config.toml
arch = "transformer"
model = "CTC audio transcriber"
dataset = "read English sentences (LibriTTS-R)"
train_examples = 15625
n_mels = 40
hop_length = 160
input = "log_mel"
spec_augment = true
win_length = 400
tokenizer = "char"
vocab_size = 32
norm = "rmsnorm"
norm_position = "res_post"
activation = "geglu"
mlp_ratio = 4
head_dim = 32
fused_qkv = false
bias = "all"
qk_norm = false
layer_scale_init = 0.01
parallel_block = false
inner_norm = false
moe = "top_k"
num_experts = 8
moe_every = 2
expert_mlp_ratio = 1
experts_per_token = 2
shared_expert = false
subsampling = 2
layers = 8
width = 128
positions = "sincos"
optimizer = "muon"
muon_scale = "spectral"
lr = 0.0084
momentum = 0.9
nesterov = false
orthogonalizer = "newton_schulz_5"
adamw_lr_other_params = 0.0013
ema_decay = 0.995
steps = 7900
batch_size = 128
epochs = 64.7
lr_schedule = "cosine_restarts"
final_lr_fraction = 0.01
warmup_steps = 390
weight_decay = 0.1
adamw_weight_decay_other_params = 0.05
Rows from block 5 of a small CTC audio transcriber, named by matrix and row number. Rows with one number within an expert belong to one neuron, the router's apart. Each number is 200 + 40 x the weight over its row's rms, rounded and kept within 0 to 999. All counts start at 0.
Before each expert's rows are labels from the 100 clips, of 14976, where the router gives the expert most weight on average: "loudest band" is the band of the loudest frequency at the time of the peak. Only what is clearly more common there than usual is listed. The data: read English sentences (LibriTTS-R).
# router: router (model.blocks.5.mlp.router.weight, 8x128, trained with AdamW), inputs 64-127
# gate: expert gate (model.blocks.5.mlp.gate, 8x128x128), inputs 64-127
# up: expert up (model.blocks.5.mlp.up, 8x128x128), inputs 64-127
# down: expert down (model.blocks.5.mlp.down, 8x128x128, transposed), outputs 64-127

# expert 7
loudest band: 4000 to 8000 Hz
router.7,165,192,165,287,269,206,237,191,262,239,202,219,213,215,185,146,210,159,256,263,146,234,189,158,251,218,181,172,183,212,191,207,233,214,170,208,161,214,191,238,139,200,222,178,106,191,152,142,255,191,206,157,129,142,179,152,208,113,198,136,159,246,171,249
gate.46,205,147,156,233,192,174,145,292,216,163,109,148,203,210,246,212,221,240,197,258,146,170,180,98,203,220,215,201,210,210,202,219,201,109,116,240,237,201,170,232,196,210,244,277,202,180,244,173,220,242,239,193,176,221,204,238,195,230,176,227,217,137,241,249
up.46,200,162,163,191,229,227,227,270,198,184,269,175,235,219,134,163,167,177,218,229,124,107,224,181,192,136,210,218,221,209,197,256,198,219,298,190,120,236,199,230,245,157,185,229,222,222,204,214,189,171,145,166,172,303,235,183,216,213,146,237,116,264,238,201
down.46,186,251,213,188,195,215,230,216,217,191,306,214,184,180,204,191,198,228,191,188,220,119,158,253,250,151,171,205,207,139,237,204,210,182,161,217,141,202,244,108,169,228,141,209,162,261,235,190,187,186,242,210,177,223,192,203,216,177,242,196,269,194,168,203
gate.47,157,204,228,214,236,204,222,208,228,135,257,234,171,218,179,231,157,206,146,176,206,231,107,211,145,202,202,166,177,206,165,113,197,126,222,177,205,196,100,143,209,209,168,201,231,163,149,158,221,159,155,218,195,159,214,184,183,202,291,267,241,300,226,214
up.47,240,202,182,230,254,190,219,248,246,168,205,156,171,231,114,230,200,224,129,237,232,227,200,259,138,273,182,250,229,223,227,143,143,224,245,142,103,207,179,264,186,205,190,162,259,257,175,150,161,156,207,190,251,183,180,243,181,150,129,161,169,179,162,184
down.47,153,258,216,181,164,238,265,148,182,184,198,160,196,195,259,229,230,205,192,170,275,232,171,192,193,220,229,194,238,198,229,242,215,157,231,231,205,139,184,190,243,189,139,182,192,191,197,171,253,236,147,244,247,183,158,149,161,231,288,179,219,267,240,154
gate.48,173,144,163,165,150,203,236,163,250,175,165,168,202,144,204,192,149,183,217,217,210,206,169,154,191,251,183,166,297,182,163,217,224,201,200,205,179,208,123,164,245,126,208,206,233,157,161,189,177,216,210,240,229,197,288,216,233,151,211,204,255,138,178,213
up.48,215,181,203,229,306,178,256,249,129,222,185,147,243,137,221,231,205,231,183,195,165,230,233,216,217,207,203,219,204,195,223,166,209,184,215,180,144,125,196,248,202,243,171,273,245,207,216,230,249,170,199,263,222,188,189,231,206,271,153,269,170,211,216,215
down.48,198,154,157,222,208,212,133,197,181,251,224,167,147,184,111,139,154,186,212,157,266,187,205,185,176,277,200,196,217,153,195,128,189,192,224,167,268,180,342,180,255,187,143,181,201,130,173,287,193,203,227,163,138,221,201,177,259,173,246,189,223,192,209,230
gate.49,260,179,204,142,220,206,237,206,172,200,194,137,239,222,239,192,192,194,127,150,226,155,203,250,154,231,105,236,226,221,192,96,237,195,283,173,202,203,133,273,256,228,148,161,144,237,230,168,207,167,213,177,246,239,153,175,189,202,166,278,158,202,139,186
up.49,234,218,221,231,223,197,232,167,153,199,209,159,130,147,242,200,235,218,178,192,131,260,204,244,88,177,282,206,189,198,146,253,206,101,194,183,257,166,203,205,229,232,169,145,219,218,151,197,294,160,158,225,211,247,145,164,189,194,246,213,200,226,142,210
down.49,151,215,179,184,106,225,290,181,199,141,232,162,131,138,244,218,174,206,214,163,184,224,236,170,191,199,165,176,168,235,263,135,205,151,210,189,159,229,214,201,211,245,130,142,165,158,164,276,159,263,180,157,195,162,265,141,227,171,213,137,199,251,226,146
gate.50,202,188,230,219,177,241,187,114,178,201,197,195,125,184,192,265,220,207,209,185,255,160,261,152,277,95,269,147,213,210,199,257,213,163,204,151,272,201,204,188,134,251,228,203,183,219,241,198,164,174,227,179,221,233,259,172,247,169,161,217,205,191,140,204
up.50,142,173,211,219,179,209,192,213,112,254,205,137,102,198,219,171,156,143,173,192,179,156,196,89,263,195,211,225,208,243,210,210,176,126,256,185,210,78,207,184,191,241,213,199,183,173,147,187,179,207,239,220,181,181,184,241,275,204,177,271,292,207,236,251
down.50,117,216,228,220,157,216,206,261,186,165,184,228,187,154,244,180,237,195,170,198,183,222,240,168,234,191,263,202,174,208,174,234,154,171,273,237,222,232,201,121,132,204,100,246,208,133,166,189,166,213,232,215,114,204,229,191,223,262,249,221,231,155,190,208
gate.51,240,179,239,219,230,197,248,145,215,243,222,285,195,118,192,125,177,129,160,208,205,224,194,206,203,271,186,240,149,189,188,191,230,207,214,212,199,116,163,119,160,206,209,176,223,150,210,214,207,196,247,175,168,169,144,138,169,216,238,294,221,218,174,233
up.51,267,220,239,159,216,161,236,244,242,230,171,207,249,219,190,228,219,216,226,198,157,161,264,179,204,229,196,211,116,166,257,195,205,177,121,153,179,224,236,238,168,173,168,210,120,129,151,170,163,278,202,223,257,243,196,244,158,175,158,173,257,272,150,123
down.51,300,144,220,175,129,235,197,188,230,200,176,158,247,205,116,199,196,259,136,172,166,164,147,198,238,223,214,177,206,126,189,213,202,223,189,162,184,259,199,241,235,183,240,187,175,242,174,227,129,155,154,189,244,147,188,306,165,156,95,199,195,166,248,225
gate.52,192,179,266,280,218,132,194,234,117,250,214,166,189,159,272,240,143,224,212,222,145,230,241,284,217,254,198,257,274,229,206,138,155,178,128,183,169,206,190,160,214,262,196,213,159,145,131,251,268,157,148,144,243,142,198,220,201,216,182,193,186,183,140,218
up.52,171,196,261,128,112,162,174,151,209,213,207,185,272,138,194,198,242,214,231,162,186,144,239,143,158,251,203,165,240,291,204,163,237,236,134,112,189,201,258,225,199,118,221,163,214,212,253,236,211,212,161,217,243,261,185,260,218,194,230,191,188,196,215,184
down.52,145,238,258,192,243,204,252,154,175,128,179,198,146,168,225,208,186,141,201,154,220,239,222,228,179,203,214,216,156,147,183,145,185,174,239,163,227,247,165,196,250,135,241,175,214,183,195,214,199,235,186,215,165,187,186,207,207,168,144,139,186,153,148,231
gate.53,235,242,194,219,132,143,267,243,184,191,164,225,249,210,185,230,185,206,207,157,252,212,208,229,110,163,256,211,303,111,223,184,123,133,184,195,175,207,236,276,151,211,113,228,212,175,219,202,220,178,265,233,191,275,253,222,220,185,177,203,259,189,188,186
up.53,171,206,223,203,174,198,139,224,181,210,286,207,206,224,192,201,190,186,235,159,220,178,151,191,216,159,207,193,237,154,190,167,190,206,167,147,180,231,165,186,171,165,216,181,170,251,145,218,149,203,295,141,125,163,153,217,201,188,173,232,235,221,191,156
down.53,218,143,241,230,223,142,252,177,217,154,206,274,189,274,197,165,127,202,220,129,282,193,153,224,272,161,184,218,204,146,201,234,180,187,164,199,195,226,253,190,208,146,248,128,219,219,189,232,211,127,264,190,159,172,225,210,189,131,191,220,241,180,220,160
gate.54,186,195,174,207,212,230,146,305,182,202,143,185,188,190,222,180,251,234,202,124,176,180,237,202,227,185,226,220,149,250,241,257,194,178,214,213,158,192,259,203,199,193,166,258,200,181,165,170,146,252,222,266,164,234,231,221,199,196,164,218,187,157,237,236
up.54,122,163,257,228,206,271,254,160,125,177,256,227,186,217,183,207,219,239,154,174,230,194,265,188,175,237,154,222,223,173,135,199,181,213,261,234,254,245,208,137,166,208,159,275,153,179,211,220,140,193,190,264,224,210,227,187,188,206,216,192,288,172,160,180
down.54,176,218,180,197,220,227,167,179,256,200,120,164,193,163,173,161,189,197,197,208,145,171,259,201,195,239,154,179,244,123,128,205,248,217,233,245,186,165,239,199,208,145,150,209,186,161,208,177,236,245,309,219,232,216,232,266,254,172,243,173,223,147,262,157
gate.55,229,217,275,153,189,204,113,212,225,136,189,238,248,236,202,256,158,241,240,229,220,179,157,188,160,241,221,194,138,238,211,235,215,194,165,202,238,262,206,231,180,144,229,204,196,205,125,161,187,107,223,180,291,214,134,140,148,200,135,221,148,228,199,166
up.55,200,193,142,263,182,232,243,227,223,213,107,240,203,162,162,254,173,209,220,255,205,130,224,154,220,177,242,204,199,211,215,198,164,242,237,218,233,183,163,176,187,284,136,204,200,195,206,205,217,235,183,153,135,149,211,266,139,221,235,282,243,207,199,242
down.55,223,195,113,177,139,228,166,204,159,199,209,201,169,200,190,231,259,226,178,175,224,146,179,113,172,199,238,174,193,158,191,151,292,261,133,208,254,198,249,162,206,200,133,155,202,141,199,238,177,287,200,251,199,162,232,292,227,205,260,202,204,232,229,213

# expert 4
loudest band: 1000 to 2000 Hz
router.4,85,214,195,215,189,190,158,104,216,203,188,222,121,135,116,168,224,223,233,172,202,161,165,169,259,195,86,150,237,199,194,180,163,239,289,188,234,216,237,251,239,128,196,161,202,195,207,208,210,190,203,208,189,227,204,176,289,120,250,198,191,253,276,252
gate.46,263,170,258,135,207,266,264,223,198,189,196,236,249,209,256,209,207,193,183,229,200,219,266,217,211,171,158,251,143,196,178,245,258,103,142,266,188,223,202,213,193,133,196,197,143,186,241,250,159,228,167,163,189,206,116,157,161,230,222,230,289,241,159,197
up.46,233,232,197,203,127,222,232,134,181,129,197,208,197,202,259,192,172,208,214,223,186,195,187,237,184,217,124,156,125,180,209,289,270,128,196,250,173,209,191,213,193,109,90,194,191,213,260,258,133,224,231,289,132,231,177,234,185,194,214,196,205,225,205,177
down.46,210,276,170,174,170,233,244,149,122,234,255,184,245,238,186,211,206,270,274,248,192,235,130,168,203,189,192,112,163,190,205,224,230,241,159,156,198,224,221,190,254,224,117,223,233,222,237,269,192,204,264,167,131,158,275,226,193,177,192,253,200,173,189,272
gate.47,146,171,337,188,212,224,228,166,175,247,256,142,144,121,197,209,213,218,192,149,167,243,238,156,208,251,157,144,223,137,171,212,186,182,167,209,247,150,145,188,192,124,201,272,170,159,192,194,177,142,225,155,226,263,203,191,279,254,149,165,182,109,145,190
up.47,164,185,165,258,187,186,192,243,190,193,185,263,230,218,232,224,182,196,188,236,219,212,201,199,151,171,192,205,189,214,214,250,219,204,255,194,210,265,133,232,198,225,162,102,249,188,172,187,276,192,175,99,237,276,171,226,125,176,249,205,217,251,266,145
down.47,161,174,230,187,218,179,230,173,210,196,254,249,206,204,207,206,200,153,189,224,195,268,145,147,147,183,189,146,183,251,222,227,224,219,216,186,149,204,192,236,169,225,278,160,158,236,178,241,205,245,164,174,201,117,202,244,182,242,142,224,221,189,293,209
gate.48,178,218,167,173,271,190,212,194,157,178,223,198,186,224,180,178,146,212,245,235,195,179,145,228,160,159,219,239,197,172,151,202,232,238,160,58,260,195,184,188,179,191,172,224,255,173,188,185,252,140,233,163,152,250,248,136,236,168,259,221,191,208,221,252
up.48,220,235,184,203,152,225,177,197,177,193,264,137,194,238,171,161,137,205,185,261,248,242,110,240,186,231,186,234,148,199,158,237,216,247,182,237,219,206,241,161,174,220,187,205,261,181,138,179,220,215,281,265,223,162,263,192,181,182,163,173,149,190,198,181
down.48,213,256,164,208,259,231,237,216,157,124,235,265,245,199,176,278,275,243,268,181,280,128,184,214,232,211,202,197,121,228,289,159,191,202,183,209,251,174,227,151,224,207,153,156,201,254,146,214,267,145,199,201,186,214,112,242,169,290,280,239,227,183,217,224
gate.49,217,182,179,143,161,226,155,170,250,272,251,196,140,132,177,279,152,208,225,284,231,150,243,152,198,266,189,243,244,163,259,225,213,121,137,187,215,195,165,194,154,185,283,244,207,153,188,228,147,179,214,188,158,222,211,193,168,233,183,210,212,205,190,260
up.49,220,200,189,225,284,225,200,159,201,142,161,176,204,207,190,191,172,201,213,177,167,302,267,129,163,210,156,223,280,164,179,212,189,244,142,208,107,159,263,207,232,195,142,213,238,204,204,241,183,193,269,209,258,304,174,183,208,259,187,166,139,208,230,150
down.49,206,190,260,222,181,162,159,177,187,133,219,184,253,211,188,231,191,243,197,148,177,123,219,215,235,173,265,168,197,308,172,145,145,176,200,193,180,259,171,191,188,138,205,205,146,263,123,287,246,183,241,120,215,183,176,211,237,147,188,220,225,207,288,236
gate.50,220,213,159,208,160,188,265,215,234,189,145,217,136,216,266,191,115,212,164,204,117,170,251,189,209,178,177,217,209,213,222,225,226,239,170,227,250,216,226,159,180,183,177,153,257,186,175,138,188,213,184,226,195,207,222,161,168,210,252,191,206,171,144,166
up.50,209,216,253,216,209,168,232,145,203,194,209,159,208,230,187,170,115,220,225,180,183,207,144,186,146,172,235,197,275,214,218,273,215,150,237,322,226,196,173,118,199,170,200,171,219,145,272,167,192,157,233,224,225,162,213,182,173,201,159,236,154,248,222,168
down.50,173,210,183,286,260,224,228,201,204,228,217,140,327,170,270,138,103,186,189,190,274,239,232,212,183,187,190,200,118,240,214,248,150,241,177,221,178,241,217,173,209,248,234,168,213,229,106,185,196,232,203,175,239,155,186,282,215,239,156,140,214,182,192,241
gate.51,119,199,212,206,197,171,184,228,159,187,207,214,178,147,200,230,278,252,192,239,173,230,264,167,196,167,259,177,124,136,267,162,291,264,148,231,176,172,112,184,245,224,186,198,218,247,207,208,163,241,231,177,162,211,154,247,186,239,155,254,127,241,192,264
up.51,257,206,246,212,167,260,198,143,140,177,156,246,253,189,226,254,170,248,147,159,188,211,212,220,200,180,145,276,197,160,235,217,242,227,186,206,192,249,156,184,188,244,264,146,255,220,152,153,242,210,199,211,177,204,180,214,194,247,223,145,216,221,229,249
down.51,177,192,220,165,203,229,135,232,204,213,229,207,176,184,261,188,252,299,119,189,141,153,260,219,219,203,198,163,190,321,223,172,163,198,105,233,180,167,147,233,249,171,186,221,189,235,198,187,226,205,185,219,217,182,182,173,205,127,95,277,210,216,184,122
gate.52,262,191,266,169,152,180,164,123,213,183,151,206,227,188,182,188,144,221,141,177,157,174,177,228,142,245,97,191,138,151,286,223,233,231,236,187,234,242,168,182,242,178,207,171,135,92,218,119,154,250,235,192,256,192,195,192,145,161,222,218,246,253,157,171
up.52,182,234,187,221,187,188,176,170,215,143,204,275,205,222,151,216,207,195,175,153,338,114,133,171,179,289,259,211,229,176,174,206,149,201,220,181,246,188,151,229,245,190,214,201,231,206,157,66,200,163,149,289,237,201,169,231,215,250,169,213,201,212,190,228
down.52,184,183,231,261,248,242,217,120,190,161,126,248,256,156,214,241,243,183,202,185,160,248,282,163,241,191,237,151,206,223,194,279,257,215,242,265,176,173,151,192,170,172,185,158,248,169,178,191,281,158,226,241,233,184,203,247,202,189,212,193,206,151,225,251
gate.53,255,243,109,218,187,217,200,120,173,223,265,142,193,199,218,248,194,185,212,206,168,235,167,141,204,216,223,216,242,208,166,132,179,147,198,211,156,192,142,249,167,167,232,207,269,203,213,293,228,193,277,187,269,171,238,221,195,220,207,249,172,146,143,155
up.53,229,156,140,182,228,255,182,220,168,229,284,139,230,235,219,216,221,233,207,149,218,225,158,149,238,254,180,213,251,236,180,187,166,212,204,260,161,176,116,272,190,266,268,199,211,207,197,263,225,137,207,180,239,248,234,195,169,239,160,232,289,237,209,239
down.53,130,226,140,189,193,230,201,220,220,187,230,243,195,281,269,181,269,212,162,188,194,166,163,218,171,153,140,231,196,190,168,191,158,236,195,184,199,198,157,242,185,178,291,160,161,248,189,186,182,157,241,192,225,245,269,219,149,192,273,205,225,260,135,167
gate.54,151,240,198,192,234,135,220,204,182,190,203,211,225,222,178,209,185,184,237,243,148,160,249,183,197,233,177,183,164,260,244,214,250,294,252,163,100,144,171,170,184,254,182,175,237,205,218,238,227,107,162,226,205,222,177,174,184,202,217,127,175,204,185,132
up.54,219,169,220,156,215,160,221,193,186,220,220,256,227,285,180,195,189,159,250,219,262,146,207,181,102,170,243,218,229,191,242,260,178,143,186,154,162,124,238,177,152,165,285,201,205,167,233,196,161,139,211,225,219,234,182,214,252,217,244,148,161,212,273,194
down.54,209,172,114,238,131,189,161,231,252,244,253,189,139,208,156,175,242,120,196,160,207,170,171,203,158,224,100,186,203,220,266,199,203,185,213,231,115,97,223,253,238,177,206,165,138,198,238,240,267,214,179,150,213,220,152,193,192,203,277,121,165,128,197,199
gate.55,227,202,160,217,199,190,238,177,159,182,145,178,229,215,265,157,247,205,117,220,105,185,201,199,183,227,170,202,247,189,265,229,213,190,154,232,165,157,213,162,269,202,164,155,212,169,193,177,194,142,212,188,173,190,194,253,188,161,239,152,347,173,194,217
up.55,212,211,133,215,217,219,233,189,177,256,180,214,251,146,175,78,221,162,147,167,169,230,131,183,189,269,175,180,215,150,236,277,180,196,177,177,161,171,194,193,251,178,196,228,189,240,196,134,147,214,142,230,209,159,261,199,214,246,187,160,178,181,228,237
down.55,191,173,130,157,242,202,206,254,143,191,198,146,184,170,176,146,227,206,200,284,206,166,209,256,212,179,153,201,274,232,106,207,227,220,223,180,194,161,206,191,285,264,207,259,204,190,177,197,215,217,170,123,243,125,206,182,155,285,181,200,208,203,222,210

# expert 3
loudest band: 250 to 500 Hz
router.3,227,155,234,226,121,193,206,147,175,140,173,235,225,159,176,272,239,228,212,153,253,191,145,223,189,255,142,178,150,171,314,289,211,197,214,235,208,203,144,160,262,88,166,209,234,213,191,218,212,228,166,221,224,258,222,226,177,289,286,208,223,254,232,174
gate.46,173,184,251,191,167,188,160,246,150,171,176,221,205,238,170,194,196,174,216,164,230,105,233,235,242,232,270,125,177,190,197,192,190,225,149,171,170,161,170,269,160,165,232,238,174,274,189,192,205,144,254,201,168,220,181,145,237,131,280,287,194,168,138,171
up.46,246,229,206,241,207,205,276,217,182,189,170,172,193,175,228,219,189,240,244,238,160,226,246,170,107,134,166,284,237,248,201,160,130,120,233,193,158,192,199,211,208,309,218,198,194,192,145,203,259,193,155,191,236,185,194,216,197,255,186,216,148,194,219,234
down.46,246,189,190,184,184,223,249,203,190,193,207,146,158,200,172,156,175,185,210,150,170,255,181,180,184,210,253,168,180,213,166,220,198,221,148,294,226,195,206,193,286,153,146,159,111,194,227,142,218,177,101,154,159,177,221,117,209,165,130,177,224,251,193,188
gate.47,173,192,204,186,152,216,124,233,219,210,275,216,192,159,280,186,177,213,178,200,149,171,187,197,174,162,188,220,187,229,206,175,171,157,226,187,227,144,214,171,220,242,202,215,179,204,175,220,257,218,224,141,180,162,194,212,142,142,207,236,236,121,268,231
up.47,204,181,227,228,226,171,156,154,233,219,171,200,183,128,236,273,227,200,265,209,308,162,198,192,216,174,175,195,233,134,235,226,199,132,180,282,192,147,151,184,138,206,129,259,204,213,272,199,197,214,228,102,240,204,201,159,185,202,259,198,177,235,181,230
down.47,238,203,204,199,183,178,210,193,173,168,178,230,109,217,236,237,150,223,282,201,197,253,238,98,251,266,209,194,138,180,233,246,156,260,120,259,150,253,192,194,150,191,227,178,236,152,232,256,196,178,189,184,167,198,167,193,196,119,204,200,226,154,230,161
gate.48,244,183,265,243,226,194,197,230,214,211,207,197,227,162,165,134,247,191,195,173,196,153,231,170,227,187,231,195,227,149,168,177,195,158,149,138,224,212,217,231,42,206,162,172,226,209,167,140,142,123,153,186,203,204,184,182,308,178,145,292,216,81,189,237
up.48,151,217,249,164,284,215,239,216,265,216,225,275,232,193,219,197,113,195,227,223,212,201,217,165,258,163,160,196,197,255,195,215,244,248,205,160,144,299,218,235,262,125,178,231,205,260,280,248,117,125,251,195,84,208,224,188,237,220,211,215,233,198,224,166
down.48,173,210,227,181,264,183,171,209,221,125,127,198,237,214,241,236,215,184,173,276,150,182,273,149,217,243,216,171,200,277,245,188,178,129,240,129,147,152,151,179,194,213,228,197,253,197,200,238,238,139,269,114,174,189,136,279,213,182,169,222,139,144,258,209
gate.49,236,211,125,203,229,258,274,148,168,153,186,139,207,196,187,243,145,202,202,262,166,199,169,137,244,224,134,264,251,254,257,155,198,109,153,192,217,211,187,260,190,162,187,170,153,200,202,270,129,232,211,67,215,196,205,192,209,162,262,251,158,230,207,177
up.49,256,203,225,263,152,234,243,161,242,181,221,168,233,169,209,221,158,216,158,263,220,230,177,200,285,213,158,198,272,126,186,221,192,95,240,207,185,207,223,140,184,181,198,247,213,173,193,243,162,261,236,223,184,135,183,126,265,169,248,224,226,346,248,153
down.49,218,194,282,223,160,181,213,254,183,139,252,237,223,327,215,180,208,150,245,188,225,182,227,215,267,205,111,228,237,217,216,160,175,118,244,176,207,225,231,280,213,195,186,143,222,211,201,233,188,143,224,205,185,223,171,205,261,170,270,206,173,204,232,287
gate.50,248,228,123,230,298,198,191,169,158,218,149,158,210,253,179,206,219,166,159,151,273,180,155,266,241,185,131,182,174,254,212,201,201,261,216,211,229,220,178,192,194,224,224,158,181,171,215,184,201,234,254,164,215,235,202,225,276,145,237,130,196,187,153,196
up.50,233,210,287,185,209,235,274,163,130,181,217,239,253,214,211,238,136,178,210,201,283,209,186,225,126,237,236,201,134,183,261,204,222,209,149,191,152,105,181,178,171,268,222,237,205,164,213,168,219,133,167,228,129,144,101,183,115,195,227,213,189,183,254,212
down.50,256,200,137,240,184,198,210,147,210,171,223,187,208,204,200,228,146,164,275,151,226,196,210,224,166,143,191,186,194,201,165,179,244,200,195,203,145,215,205,195,202,192,317,162,169,217,143,214,214,223,208,158,151,209,179,248,145,138,191,201,189,206,167,219
gate.51,229,171,227,176,171,199,236,187,205,184,205,262,201,224,148,152,194,221,164,192,204,131,198,172,138,199,299,219,172,198,186,217,222,257,162,163,193,138,195,207,291,179,191,197,215,172,166,172,259,160,147,167,207,163,178,163,131,156,196,156,158,260,149,213
up.51,182,186,296,211,166,268,143,252,206,189,236,132,122,162,225,226,151,214,231,189,215,198,189,195,215,145,199,233,197,203,186,273,162,208,187,207,172,281,114,244,124,207,181,269,166,216,216,186,226,169,189,160,212,186,239,248,171,242,205,139,240,168,257,197
down.51,166,199,240,181,217,244,197,251,174,176,224,176,200,174,176,140,224,100,277,198,104,256,186,102,192,222,253,168,143,226,246,185,253,107,202,191,228,169,241,172,166,205,238,173,257,225,224,169,167,155,264,186,250,235,196,194,123,188,228,178,273,217,130,146
gate.52,152,191,177,254,205,206,157,208,280,176,153,190,208,234,230,200,203,151,170,255,150,149,180,178,219,230,139,221,195,177,227,147,208,165,162,228,265,186,168,199,191,214,168,164,212,201,173,172,186,200,154,162,196,128,276,279,155,225,215,161,166,203,253,133
up.52,193,183,216,216,179,194,206,213,144,180,163,198,243,196,142,176,189,230,206,228,155,296,156,231,174,148,181,159,127,202,143,226,216,169,184,214,170,239,248,172,196,144,220,166,212,221,207,207,222,136,138,201,215,228,224,181,149,151,185,214,191,270,267,229
down.52,185,204,196,200,206,266,125,243,249,200,203,161,173,198,97,185,192,231,283,172,232,221,200,211,224,239,204,232,206,245,179,217,111,185,174,214,212,152,205,175,150,236,196,251,206,127,188,210,140,192,144,266,145,167,131,159,206,239,196,190,134,184,168,279
gate.53,265,204,217,269,179,301,217,170,173,254,249,202,227,268,223,156,269,200,161,190,204,192,238,172,204,224,123,127,148,183,250,312,231,161,241,176,201,190,249,175,219,200,199,226,147,145,278,258,214,152,253,231,230,295,204,148,212,191,218,205,205,191,215,196
up.53,107,260,197,193,209,189,230,170,192,169,178,210,308,211,177,179,166,188,187,190,249,181,188,245,196,163,126,160,171,222,203,259,260,225,147,201,133,180,202,152,206,163,174,181,217,217,256,246,186,195,213,212,162,203,155,175,279,158,176,205,141,254,224,192
down.53,197,146,231,108,176,284,168,231,144,183,196,156,284,209,184,187,214,230,218,248,114,174,179,152,208,182,231,103,173,242,206,211,170,218,168,258,120,260,218,215,184,203,181,245,245,199,180,193,237,189,184,210,196,86,170,226,215,68,201,150,139,221,231,211
gate.54,221,196,147,218,241,169,295,130,227,266,261,250,163,156,250,192,197,170,225,205,237,209,203,134,180,145,205,221,203,200,203,226,252,230,198,147,219,182,219,234,112,145,242,160,169,201,182,178,177,181,161,217,230,230,206,184,223,135,162,129,203,222,132,213
up.54,275,201,195,211,117,123,266,200,105,193,225,150,197,207,218,232,214,200,192,233,163,176,186,217,217,249,287,205,173,204,207,185,176,168,212,207,171,172,268,222,226,214,195,207,236,310,232,202,249,177,226,221,177,204,167,222,112,175,250,212,225,271,259,213
down.54,317,247,157,199,182,184,220,184,92,182,182,142,179,222,224,186,177,190,258,170,188,222,178,221,189,262,216,234,305,161,160,176,146,180,197,189,186,190,183,243,174,198,207,231,225,245,208,246,228,223,199,212,150,198,138,214,172,207,218,248,246,221,249,222
gate.55,159,209,208,175,200,240,208,230,165,266,182,231,233,204,183,219,178,202,209,206,241,257,165,199,186,206,255,146,235,222,158,232,136,174,104,274,221,198,102,144,169,227,205,146,173,211,203,250,159,189,270,179,248,189,147,242,231,196,241,207,220,210,207,239
up.55,261,214,238,185,224,180,243,230,267,144,228,185,243,195,240,211,208,154,195,224,148,203,197,196,123,209,245,219,185,223,233,142,207,163,253,150,222,204,228,219,159,201,203,212,206,150,309,193,333,80,192,221,214,311,236,203,196,138,208,212,172,110,137,156
down.55,209,160,206,184,212,157,195,216,186,231,103,212,177,222,163,225,165,157,214,201,251,167,265,140,248,242,215,302,174,170,276,140,247,168,252,211,222,191,131,222,232,220,238,156,217,227,154,180,215,202,246,181,216,151,121,164,290,186,223,146,191,187,260,259